From a checkpoint of a small image colorization model: soap at rate 0.0019.
Rows from block 2 of a small image colorization model, named by matrix and row number. Rows with one number belong to one channel. Each number is 128 + 24 x the weight over its row's rms, rounded and kept within 0 to 255. All counts start at 0.
After each channel's rows are labels from the 100 images, of 14976, where the channel reaches its highest value: "top examples" is what is common among them. Only what is clearly more common there than usual is listed. The data: Sentinel-2 satellite tiles (TerraMesh). In brackets: how many of the 100.
# convs0: first 3x3 conv (model.enc.1.0.convs.0.weight, 128x128x3x3, each kernel summed), inputs 0-127
# convs1: second 3x3 conv (model.enc.1.0.convs.1.weight, 128x128x3x3, transposed, each kernel summed), outputs 0-127

convs0.57 [111 125 123 116 130 115 113  78 140 132  97  67 134 122 168  98 142  85 137 107 104 163 108 128 103 116 161 106  85 123  85 136  94 131  99 111 112 102 121 133  94 126 128  99 129  85  86 148 124 114 128  84 127  97 151 132 115 109 164 179 162 142 162  98 130  90 119 132 136 156 137 130 139 140 136 180 119 128  99 149 117 143 148 124  88 124 133 124 123 129 145 125 114  99 114 124 132 163 127 115 124 116 107  91  84 115  94  69 151  70 153 117 112 171 122 124 117 121 123 120 139 160 165 127 122 137 105 125]
convs1.57 [154 138 110 141 115 102 162 100 118 132 146 127  98 130  87 151 114 102 129 105 109 120  94 100  96 138 129 171 123 114 144 129 157 101 172 115 116 110 172 118 123 121 107 115 139 133 150 118  97  85 146 147 136 106  92 118 133 128 115  96 157 130 122 156 141  88 120 136 134  96 104 104 174 131 144  91 112 162 146 138 151 134 138 109 137 139 106 128 136 162 153  93 150 106 169 119 106 124  96 168 108 115 139  91 121 131 100 193 179 177 133 122 196 142  89 113 122 109 143 134 122 172 131  99 125 120 127 147]
top examples: snow or ice (44)

convs0.8 [110 103 143 141 105 143  78 108 130 168 135  88 156 141 127 135 128  95 110  92 157 131 134 116 110 121 214 147 140 113 146 141 108 148 130  58 135 126 153 131 109 117 114 126 125 165 110 138 108 157 130 164  89 162 154 135 109 100 116 108  92 158 200 157 117 102  97 150 139 140 131  94 100 109  91 119 100 147 112 110 169 137 153 146 116 130 112 127 126 140 164 122 145 119 134 121  89 133 135 125  99 149 124 114 114 135  99 149 115 153 118  84 173 118 120 150 115 144 109 130 138 153 144 111 128 148  89 127]
convs1.8 [142 183 128  73 120  97 120 119 103 156 114 118 117 106 152 109 107 178 102 116 122 145 120 170 142 136 103 131  53 104 157 117 130 145 149  88 126 136 138 136 132 136 123 128 111 106 117 136 123 122 138 196 133  76 113 134 147 104  98  72 111 137  89 115 141 157 127 106 123 139 136 121 101 121 132 108 201 140 148 153 140 132 122 149 122 134 133 120 131 111 111 121  88 113 150  71 158 132 110 133 109  86  92  98 135 116 177 128 170 111 109 123 127 155 125 133 135 158 138 137 123 141 137 110 121 132 122 164]
top examples: water (66); built area (65)

convs0.4 [118 122 119 152 111 106 145 112 155 143 128 121 167 154 175 135 127 126 129 145 133 153 113 130 126 137 148 154 120 176 130 117 125  99 127 108 127 152 130 131 166 129 123 125 150  85  85 136 174 113  95  99 143 122 124 116 110 117 130 126 131 142 215 134 136  88 101 130 112 122 104 142  92 142 207 117 123 139 119 141 154 115 153 107 107 139 129 157 122 134 141 111 129 164 160 113 161 138 157 123  83  72 151 135 105 114 127 134 108 146 114 111 123 145 142 148 136 166 152 140 178 128  60 122 120 121 164 165]
convs1.4 [117  88 126 113 120  98 114 124 104  76 158 118 108  79  99 113 111 172 117  69 130  58  76  95 141 119  98 113 171 116 156 125 126 117 109 112  74  89 152 109  88 108 110  87  91 120 116  92 115 121 110 128 103  87 159 150 141 128 140 104 145 141  90 127 160 131 125 131 126 133 119 136 127 124 120 128 120 126 144 144 147 112 113 120 100 130  99 127 124 124 118 110 108  98 122 118 131 109 133 120 136 110 106 105 122 132 186 143  98 120 115 106 126  81 143 107 125 125  93 131 100 126 105 105 132 135 127 195]
top examples: built area (72); main land cover: built area (28)

convs0.24 [115 112 154 102 163 102 131 120 136 131 148 130 147 131 104 164 115 141 145 154 161 114 152 165 104 116 146 124 131 149 107 141 120 120  97  97 160 122 139 129 144 148 133 106 124 135 123  86 126 128 156 151 144 128 137 157 107 151 106 130 198 104  84 128 160 130 171 147 156 116 118 113 116 113 105 125  85  75 150 150 154 157 123 153 129 113 119 151 115  77  85 148 154 136 110 137 161 139  98 177  96 140 165 128  76  88 131 146 129  91 166  78 123 133 142 140  93 107 125 115 144 101 121 161 141  94 136 114]
convs1.24 [141 145  99 111 119 110 132 109 174 132 157 130 146 106 112 122 109 165 123 129 115 144 131 147 111 152  82 160  82 128 146 113 102 131 115 128 102 140 106 151 139 150  94 172 129 156 133 127 116 125 141 171 148 162 102 132 129  53 113 152 108 144 110 104 136 113  74  89 129 209 117 134 118  98 191 121 139  98 120 143 112 146 126 137 125 116 152  81 169 151 150 115 144 119 129 113 109 127 133  90 148  94 111 102 118 116 148 115 159 143 112 162 135 100 148 135 121 134 131 164 108 121 102 111 108 110  99 145]
top examples: built area (68); main land cover: built area (26)

convs0.61 [123 108 119 124  85 139 116 115 149 102 108 116 160  93 127  98 108 211 128 131 146 121 113 102 125 101 131 137 105  99 126 176 141 108 140 134 136  93 112  95 141 104 102 114 113 134 132 159 102  92 130  83 134 135 110  98 145 122 117 117  90 135 147  87  97  84 114  86  55 141  95 124 103 139 137 114 127  87 144  81 139 101 105 143 116 128 112 114 119 127 112 144 117 136 116 131 127 115 110 181  83 146 122 132  74 120 151  92 109 116 105 114  98 118 115 160 136 153 117 123 116 111 123 121 126 112  92 157]
convs1.61 [136 161 133 123 112 115 142 164 140 168 125 114 155 174 116 142 108 135 161 137  99 120 141 143 151  87 179 128 102 121 117 120 100 155 147 162 113 135 145 142 119  93 114 136 113 104 108 132 130 141  78 116  76 126 128 127 132 109 119 122 175 139  97 123  97 205  91 139  95 126 137 134 124 118  87 111 128 104  83  61 119 146 151 149 122  96 155 156 136 128 130 154 137 164 159 191 167 118 140 130 141 129 136 120  86 154 108 108 156 135 138 106 151 140 117 143 127 116 101 110 157 112 139 127 120 159 119 132]
top examples: built area (64)

convs0.39 [132 134 128 135 129 123  93 107 187 128 118 100  89 102 141 151 137 157 125 121 156 111 147  70 120 123 147  74 116 125 136 165 100 130 123 115 128 102 133 108 154 124 148 121 186 120  83 164 102 146  83  85 133  93 128 116 120  92  60 105 125 139 121 131 161 122  92 133 145 109 118 137 132 160 109 135 105 139 118 152 122 118 110 110 115 124 110 129 153  85 103 124 137 171 136  98 106 166 153 146 113 135 125 156 138 155 137 107  97  75 129 149 110  85 127 136  85 157 142  95 124  99 129 143 119 138 103 125]
convs1.39 [102 136 107 145 154 118 116 198 128 115  88 154 125 125 126 109 111 114 118 118 156 120 116 135 133 140  92 139 113 120 138 122 111 138 110 155 171 128 118 127 132  92 118 112 114 131 124 127 112 133 135 109 104 136  89 116  95  83 150 139 132 140 131 133 104 142 119 130 114  95 208 126 153 131 119 124 140  91 146 140 131 109 119 123 123 116 120 145 130 156  96 109 145  99 119 191 163  85 136 109 126  88  93 126 211 101 163 108 147 150 103  94 143 126  97 132 104 176 168  87 130 127 150 112 127 128 160 156]
top examples: built area (67)

convs0.11 [122 170 131 114 106 119 189 162 175 109 136 138 122 152 116 113 152 122 143 125  75 103 123  88 143 118 101 107 151 152 154 120 134 109  89 107 145 108  86 148 107 104 153 100 129  82 116 137 103 128 148 138 146 123 166 111 164  94 105 129 157 152 159 151 137 173 136 160 116 110 116 125 141 114 114 157 109  87 145  94 140 105 116 152 109 130 145  73 105 136  95 168 125 145 138 153 156  94 107  99 140 132 124 114  98 146 108 126 133 113 109 163  76 108 127 108  97 122 130 113 120 118 147 132 102 180 122 109]
convs1.11 [144 144  78 104 115 146 122 155 123 119 107 119 150 141 133 102 110 181 132  96 136  97 119 158 124 141 135 170  93 125 146 113 127 139 118 129 120 191 206 108 113 121  92 166 130 117 153  96 117 143 127 144 131 133  98  86 115  85  90  82 151 142 100  94 131 160  78  85  99 154 119  92 120 117 131 148 151 109 105 142 129 147 140 147  93 119 148 164 149 123 120 108 139 118 151 150 127 108 103 129 121  97 130  99 129 116 173 128 111 141 113 131 152 122 125 130 110 140 121 127 136  74 115 101 152 125 118 172]
top examples: built area (67)

convs0.2 [120  80 128  95  99  86 191 141 143 132 120 146 107  94 122  86 119 142 106 119  85 125 126 107 132 140 130 116  90 111 132 140 133 138 130 103 119 107 137 122 115 107 139 141 168  79 114 108 202 108 112 142 120 120 110 118 135 112 171 104 143 109  87 129 101 131 107 115 106 112  83 133 135 123 150 140 116 109 155 124 149 141 150 129  66 126 149  89 115 126 103 149 122 132 146 119 129 164 137 111 141 147 103 122 131 114 163 120 109 157 141  96 130 164 149 128 142 133 213 100 117 105 151  89  95 129 132 128]
convs1.2 [127 144 157 111 140  72 110 121 134  82 146 118 132 123 127 103 133 156 124 130 188  76 105 110 140 123 128 122 147 143 170 136 128 111 116 110 105 134 127 108 123  90 115  95 111 145  91  91  96 150 142 132 133 221 132 145 135 101  95 160 146 157 109 137 121 161 143 132 138 159 164 138 117 129 118 106 152 139 166 131 119 101 119 143 135  97 112  64 112  97 118 130 120 153 124 133  97 118 148 141 123 109 126 103 136 156 177 152 150 133 117 144 113 136 159 122  96 125 102 136 150  87 116 116 126 120 108 186]
top examples: built area (69); main land cover: built area (28)

convs0.47 [172 121 106  73 133 136 128 110 148 119 112 116 117  97 154 138 113  83 118 111 123 114 117 152 109  80  74 126 118 160 144  99  86 180 126 134 138 148 152  80 158 128 113 105  91 114  82 130 137 141 140 104 153 112 109 123 176  99 140 130 131 156  93 117 129 126 173 152 124 127 112 133 112 138 165 167 157 112  94 124 139 110 106  90  73 129 125 115 158 108 136 105 104 103 144 144 136 138 110 117 128 127 177 125 130 140  83 113 131 110 142  95 118 117 149 162  82 109 144 114 131 151 167 114 126 133  95 111]
convs1.47 [133 114  87 108 113 136 128  91 136  97 125 155 102 115  80 152 117 155 128 133 121 120 170 119 120 169 132 133 104 116 162 100 140 161 204 154 128 101 141 132 108 126 120 160  97 145 147 122 111 135 150 119 185 148  99 129 104 137 130 149 125 134  82 110 143  78  98  97 154 141 100 152 131 127 137 157 153 125 145 110 132 167 127 132 120 137 152 147 119 132 122  99 102  86 134  97  69 105 119 166 142 100  87 124 102 138 125 139 178 127 106 113 142  84 135 166  92 123 117 126 129 114 140 112 137 125  97  93]
top examples: snow or ice (56); main land cover: snow or ice (40)

convs0.52 [112 140 102 120  67 105 150 142 135 152  75 118 118 113  91 169 122 143  94 139 144 116 187  88 142 167 131 180 128 120  90 131 107 158 137 118 138 109 118 125 131  98 106 152 133 144 131 144 111  88  91  97 141 102 108 113 105 147 116  98 143 131 150 118 144 106 158 113 151 106 124 125  95 141 100 149 106 106 125 131 141 114 128 142 100 140 112 116  95 128 151 186 108 149 132 161 114  91 129 125 126 162 103 157 125  62 143 135 113  69 157 121 168 137 123 137 151  89 105 124 142 110 122 106 145 120 122 148]
convs1.52 [117 161 126 150 141 133 123 184 125 156 137 140 132  75 115 142 116 109 148  69 183 152 117 127 147 158  95  98 140 136 153 115 104 100 124 137 144 140 114  91  78 112 137 105 138 146  75 121  93 146 101 141 136  96 122 130 153  96 136 127 205 122 130 139 139 140 141 139  98 144 190 148 112 110 153 130 132 135 145 113 128 123 102 136 150  93 105 104 152 137  78 120 110 131 112 134 174 103 132 120 144  95 125 105 147 128 129 128 164 135 116  92 135  76 110 148 139 144 112 113 102 152 145 116 101 122 105 144]
top examples: built area (64); main land cover: built area (30)

convs0.75 [104  93 129 116 147 138  93 122 113 105 150 143 121 108 112 107 110 140 120 133 120 128 109 119  62 123 144 125 102 120  97 101 158 146 150  96 141  68 127 115 186 161 157 115 162  83 120 111 116 121 156 139 137 108 134 107 133 121 131 167 124 151  92 126 117 110 142 133 120 147 151  94 154 122 135  95 124  87 160 132 124 145  92  89  96 108 160 116 152 136 156 121 157 107 186  84 142 135 126 115 124 130 131 145 111 137 120 122  94 110 186 132 118 168 129 129 103 124 160 124 141 163 137  91 106 110 192 139]
convs1.75 [128 146 125 100 156 106 155 110  77 168  96 119 104 121 111 136 128 129 159 104 154  89 104 136 118 116 104 121  91 155 131 116 129 130 167  93 137 126 126 110 133 126  86  98 120 127 139 106 139 106 146 165 228 136 147 153 152  97 131 171  99 149 123 105 133 139 122 156 127 119 137 102 114 158 133 143 130 123 130 151 128 113 156 139 151 103 109  66 107 105 146 137 118 121 137 115 111  91 158 147 132 120 119  84 148  91 133 107 156 143 137 153 110 104 145 100 133 143 139 117 120 105 136  96 112 121 121 206]
top examples: built area (65); main land cover: built area (25)