{"image_size": 40, "widths": [64, 128, 192, 256], "block": "basic", "optimizer": "soap", "beta2": 0.99, "eps": 1e-08, "adamw_lr_other_params": 0.0018, "max_steps": 12300, "lr_schedule": "cosine", "final_lr_fraction": 0.01, "weight_decay": 0.4}
Rows from block 11 of a small image colorization model, named by matrix and row number. Rows with one number belong to one channel. Each number is 500 + 50 x the weight over its row's rms, rounded and kept within 0 to 999. All counts start at 0. Numbers have three digits each. After the name is the row's rms in percent of the matrix's.
After each channel's rows are labels from the 100 images, of 14976, where the channel reaches its highest value: "strongest on" is what is common among them. Only what is clearly more common there than usual is listed. The data: Sentinel-2 satellite tiles (TerraMesh).
# convs0: first 3x3 conv (model.decb.0.1.convs.0.weight, 192x192x3x3, each kernel summed), inputs 96-191
# convs1: second 3x3 conv (model.decb.0.1.convs.1.weight, 192x192x3x3, transposed, each kernel summed), outputs 96-191

convs0.58 092:455461533455516408483498470447514539492450470542435513647467463466488531600471482519371431545560441500528449415459495645477512496423483462417367399501449413537541481482484446436500558448458501478521510499478502431516536425538501407457458422437430452525525517481494447483494521453468436520
convs1.58 100:451631482489519404478603483464431515562517479472610531552521507540460501355587467480444588460493469499508571535503517430480456557531603511443569615456473540530478508484466418577587346549496465461481451448431477566469491542479492555500590517414499498489481541480507482537530451499460506521
strongest on: main land cover: trees; clouds

convs0.154 104:441608536469443450534507537553433529511525397434528503416548549541468386510531477491498479564531485528481459523498512548532468509483524517518550456559530569394478544478487465464498479562601523448492453545541499473491612463428508546525542490510428491530486510482539498522504397472480518485
convs1.154 097:544471431465498541491448447518534434436499519562604549484609513519489504544537544502447507525476513595503478441499551454455576467473498498502441489465466486534566464463563503558494511587419582464492475408518513547355440545594557429402458580474565480486513474499423491446531551486511525559
strongest on: clouds; main land cover: trees

convs0.29 083:549514527433450438453471525540482557453477516480481498513474503489437488491417507500581463487510481455493501456552500640637400462485547499492425600540471460552545497433506510568682420514441518539472444454503535494642575445519510441476472490505444545522443526500492433632531488445486522448
convs1.29 086:546493496533533485419491575519556526505570495582551484592588548566537564379558549470441532608479535594470488445466536510364566506511567488495504490512521514503582589504487457431385515525451438526522403483536481555450582491530550533483524442398470449513549545473484521429522460434449488500
strongest on: snow or ice; main land cover: snow or ice

convs0.135 093:480476485483444531561408505509603474460468488472527528513497472409498551482418478474439519437460384472492547531424502467550490434451507448472512494559585457609392465508485451446545473497524498527538503368610531638479561413486530502538538583449498571434462456529469526513516531475469530512
convs1.135 117:497542413493579482410531427507459468532498553486488534572464573550532547434554491543542484450599587513499542393501469576420653509566435499492501416466379522459510514484510598556458580502603504480509491525444403394482524476572490486514440390462481478539577477455510443485440485514458505483
strongest on: snow or ice; main land cover: snow or ice

convs0.140 110:470478510489518448467436473492429509558544482551547572465468458536566511465482436494470500525492503608571586520526599475452370535490564486544606585550510511550537512491510488466509466575580435507544545540458594430474532507456528570557479479354575563449463492500482540430491426498585492475
convs1.140 111:505479496471543518465511456580562513483563452539429452487583570504474486539528522551511517456479466418406492517508480575508604502514539551433502516462493545493500561533479498483498606437424534516459440466512386389536547492481451513505509517577407424528471504484451534529494554434454426564
strongest on: snow or ice; main land cover: snow or ice

convs0.182 086:450500478444565469496401484450478521507387431531429465518506563531550495438491466574541554585450482442492554497453564498475466433568478420581537454496469551520581567447488491545483427460460539498493447442542473437441438546479489475472536527525539424479464462533457480494521505467504517461
convs1.182 090:559479503626487492532579526565470436524590455453529471509526458479471591552508547452484472488512514532538507437525481521528581602402497536463452467496485455463573517426504506401594485539526499451431481487435493538545518501422564608520497504555470505475538519615530495499504446497526524605
strongest on: snow or ice; flooded vegetation

convs0.16 098:533510555495433424530465523498345528453472392433502532506511596523430585510607419522555572438491449453487471532515532517477499522431507486523564539499486510433489493509467438523475491541487462552498486586578499509488495480447483475494453538512467502426368573461385466454510436458460504472
convs1.16 094:484456520585564490452492511526549449494446598518423579485544444506471479472507554497369472538545561594465480494542512454576508492490449477492515406476414515567440536464604588462554550515518517419501514500469489453522527593469470462436497509480547424566512395470540450539404513506441525496
strongest on: water; flooded vegetation

convs0.150 094:545476448563460503479594485464524468506474553459441457511485453493477442524458419471643561561456518498489443556517563457513559529462382480499504400519462482501396481494477453492477453533500464519508463519461505487557511501557493512504398524468531553486492415466469595529557476561509483511
convs1.150 098:382571553518425517408486503507481494538519516477496550523487581490531580521513559525458506435552437550504503486498536490544442437457564516450481557565457479586530468580460477567489527459384528536390567491495540500449423553472464546520560467524399380526560503425509492550538503428453483496
strongest on: clouds; main land cover: trees

convs0.1 096:521464398456500492483523715568422413529531413466546519498571535456507506509454382498545500522465574490543518556469455506539467437492524492469652460554435461378427535551455476451494522478478490521486587427507517524465549503527518562403469424450576515559532486419503468540420499476493490461
convs1.1 119:548581519505457494517483331474537584449430564509450473474411524486474415528520541515498508505491462569459459453524458551592528558463410531589479469483572573513575490503514525608423461384516526466515423542502458412510522550458470472494554505632466474425468454487447530518574517520533496525
strongest on: snow or ice; main land cover: snow or ice

convs0.26 098:470499442542433520551564505436455466418438440473520400519505469475434502427462501510493528529487437561492489477488490438500493450586486521490566522553498447505492435586424422492595404510440444491546548358488505521486518513440463422452468525504527530576613429424463510489520544498510553485
convs1.26 097:411474599459488463484453552483473474517545542433442535477523534519485475439427522552551457523479528582490495556424525479422484551504444487445501451490508494444473496379574542478508579498567483463426439460533475455421500513429442607520513476429510563417504540526522532563504549521366557588
strongest on: snow or ice

convs0.88 103:436438522477484537564498469423459510451444508466465405574519456580496534527555494450510473478579530539547449425488554544448487475505477368415455477461389476533462533581509467441474451480528503458498520544554519519442488393496496593520463444369540413393440516535465495564427531509538446396
convs1.88 094:478547484507444432511506466511563483491421505567555515471539548433549478467519486606499456493493517540482556508506409448515524492445500515492445501489595480486518411394481513595544471489440471481532542496536497529497487509498410501486640540492441467506476481455502520475541455439386427491
strongest on: main land cover: crops

convs0.187 088:490544474508500551417593374543545544467573399473416435517433458524546506575450460557524451559548444392406499503480410534515439453460476510456395443554534502516616629419541465553449439526556514391507467505495493443513480506465458459468485470467501447366543518544481497528580522512497502535
convs1.187 087:454564488534412416528443502512560616501406558544541561548435428492455564467504496523466509492449518541502466380520549540565458498578561569521500466397488548572520463599420425530470508474487537630526523456469508538576589508461517442484514425580524427599535468476432563483510439448513431437
strongest on: clouds; main land cover: trees

convs0.97 105:519590475461451571429447532503435482500497410518471451585407501542490491504541530488503505534467528547501487567419460499516495382495488467447522441533459444517594549522407479482463478563505580521506510497509493471485524413443528599480465509494425555465474466453463503506511468453531513460
convs1.97 099:524467499454471468580479499557552407525476537544490555497516567498531488424551508518486468386488514443434414477479558528462526524502556474532496458514472539525519503529574496597546568506448478475554433437554598509570429481440534478428515513523546385559498501563513569531530458493557501480
strongest on: main land cover: crops

convs0.136 091:525501444537451481506525469610568517483500555496472466588454544493544480507502504522462496465564473598427484373471368479466473443386489559488412416513394496503491561537522490452405486566546516445425507442492528509532463502489444459399495489420438531406525435543488511510443535488489482420
convs1.136 085:558453499519516485535482450435431454512534439450544503427512525506542493507489539486625478548498532483479479567508477577548405555529523471550463545411531482467430433473441474568518537339399400459511478522471457475480420483605497500619499446488385551509496538516487510520578503437502481564
strongest on: main land cover: crops; clouds

convs0.74 103:493507470634466474466512453559548395478469459478540397489452472485517509539559541493535491499409520518440420523585500494496448494562485478483341405507537419566508575523488487486456497483413488516460476548429545401476493542453465508444503572476548443400497421463477470462489507548456526603
convs1.74 103:414473479505373522523513518507550530627576545496473543539476504513539519521498473519409489552511442476486659520447477471612470478477514453507624494551567526464468475518524561561462478515568521442451523471572469702499477452558528535499494553591516622497489477487508462546547550569481456477
strongest on: snow or ice; main land cover: snow or ice

convs0.36 097:479541464451498465495376460415575440534491440473605397468440479512625454552467449565438491488492584472422475460506500517469552470488463473444505525536444465532576493505419505500518423417520506424481499466529530441514441440451446462460512506532410421570432427491553543526400560507553530429
convs1.36 093:513454427494528479508613478505609544492460536458499547599502372414444515651539570534558504509451458463527485479572418443469448552512592486485474558549487510486479523545534309519555558536560473525513442550553496454485572478532589469545426492466439556447511489491439516513593459469468577520
strongest on: clouds

convs0.190 100:445418495577532461516514476535458540531431512467453538658558444481470536572488461513506575596447479610439548516491384473516422439518539449549390435406531469554401485492506495494485519512462506535572554476462500505497473553529507515542541545588545626470479486483508560492465424466414524581
convs1.190 110:487546523447468542460525415504582549532603458471534558465467585438565489504608541531498502475593518386577408496491568535576433497508520515476554556510463451504492503521468488485483520497516458487480481600525518476537545450539460482523466496520481320497520526546561467518560558547599479474
strongest on: snow or ice; main land cover: snow or ice

convs0.158 093:455527569504450449479447482499500557523478489571563463507510452409533472549536463441491464461602451593458540462471523477421507541411441463552525401480502470620440547503476524471496426507537457490516514587528497520473453467420515419527588517438488475451522526444463410490557419470476508546
convs1.158 101:454525573534561453549577536448539530562466510451453513560538588478467494442588525561392463534455520476579424482539450504521461503529544512507433541501411435475456501446520491473458594463447525430488558432432420557615510441551515514531496456601473462524468512514512554587481554632416446442
strongest on: clouds; main land cover: trees

convs0.162 097:463461506528492437520344502544483445418554399439448430473436463517504375494464454481481501468459496517471517493478423472555482626424531510511470429518499449450436480445494502458551378469516504466500536468476531485534543454417466478430511466488517500440408444494468538445514383547461449581
convs1.162 090:497488653446555441448482452502533553543477571522485434534502507529523564470452443512474549492493600501563432391481557512499439451526407497571533471479436577598419497575436409522454539497508500486463373479482530435519458454588573498500604511508486465457568524432544463404508496414450484451
strongest on: clouds; main land cover: trees

convs0.19 095:526485464426476495546531516390404471435447478511533455548490562500581496510480397574479533519514492497566356515479455575515499390490474467481476528510431478420509460524547546516496489541516484459520455461545471506476388457498512450507456498463473377425552426453470460517482516445478575464
convs1.19 091:571460477576527453462435498512538443583479527503440510556557428484510478495458632518479455455419495533524556560481542464519536530477620475354496533519492479463435575428510472514458520424610584477558574505486490495510485526492529513512459496511533492585442435566556495490523427519414497511
strongest on: water; clouds; main land cover: water

convs0.112 091:435462479473471483470538657516512489551527468503507478457621436497419504528401547426442546467535488468491533536462505417406501522489550525412522485467443477573455508437423496488428474519465560519542435547463508534464420468491524559540409465511551580532521524533478423525474529511536437532
convs1.112 099:519522418486520482498544456535432524543463517535480537470372574463533549469506533549570448436481457518505529460522451498497440553511453469626509517540563453486621484481608548562555534513495424482444455563519430451541542525443497536453591600499495361544507452468470492496488525519506559557
strongest on: snow or ice; main land cover: snow or ice

convs0.104 096:455509552518428519498502488491467522456541495466553459459422486541503464410467488536466541466503385624460478516503455528541580543497472545511547502508468577545343512570551512485478561537594530527465580531468516606503539450494451542483452528368509494441435532460414462471579489390500538458
convs1.104 092:531478674469507494558471428486451480564458483475463489503519508460457516446522445451480492532499490523514433446471472488511466418499522412549501445509473566508622436472484484614455485544518432525428504473579548405483426499428505541505559437531395558507538539511481539502410485552500419451
strongest on: clouds; main land cover: trees

convs0.41 106:509588443544446541557531513603499566391521504472477452486514506419559536481498409444520446462483513475450432419487525621503494477561551480548519491590448562494501508495486504504448440447442461496484455549497536472456363560554443459557432503528529407414472485497494553456502551566472427572
convs1.41 096:590459495487565387504484437519498533588542470588519477463505447571415499554536507487474470572481380481529532488577481440437516533468510429433478533473512481559433392507532516471552556607554431506407579517505508543505468478509566512468541524472530614526462538488475429575455449549514521543
strongest on: clouds

convs0.139 109:487480525611595421510485458458434415521480587543633486491437508453451565550499437495431446517429503591489552641578535518432458518532446463546436527446582450458442466502448522485482564540549452535467538449453527524512568500427537549456438418461444454497458568440507556502564475496552511432
convs1.139 105:463462473527449567510477502535465548465490495450327448413518491531520472452404575512585484496540466379480536444402484466536572520449549568482578490550431605489507509516556510519550489443534455420567480554584505374483474416555403529549569452538528465562590405480424502517483485502538440543
strongest on: snow or ice; main land cover: snow or ice

convs0.123 089:653472492445405489527567478543564567508521517523472515412507619409477506528426532497529551482479550419459526613441464450510528431497536558524506578528470515468441532500532460566412452434503545583557484431530444540453485566591405490580554540550461462454488465512577465473476499496515467457
convs1.123 098:505555465614474433451475600472475450549451510418574449485514476452531519529540624494487448609524442567466498502545555576555504413465412452539496456471470437468518485524505528407400502497474511410440556590527589505521468453475484463411460484535490504497510494567380564484572524636539533556
strongest on: snow or ice; main land cover: snow or ice

convs0.134 093:518499525382504515508489455519491576568404473545436406525443558502520522447475465541505443440479422500500508534407460499492486587506556504445488532517508469445617622498559402525479462451473587537547543600447479519571470521449464528597425447467515469433502430500515430504467417394484443460
convs1.134 098:460464454576540475408463544491548434498429523458590498507525473504503487543460575457480483514498482490515469481503499502458521508444472541455409481484444502472401437402415396535425482491492455498511504459484546579433607458435530485429539500443503512553393517554439497574547572611433576537
strongest on: clouds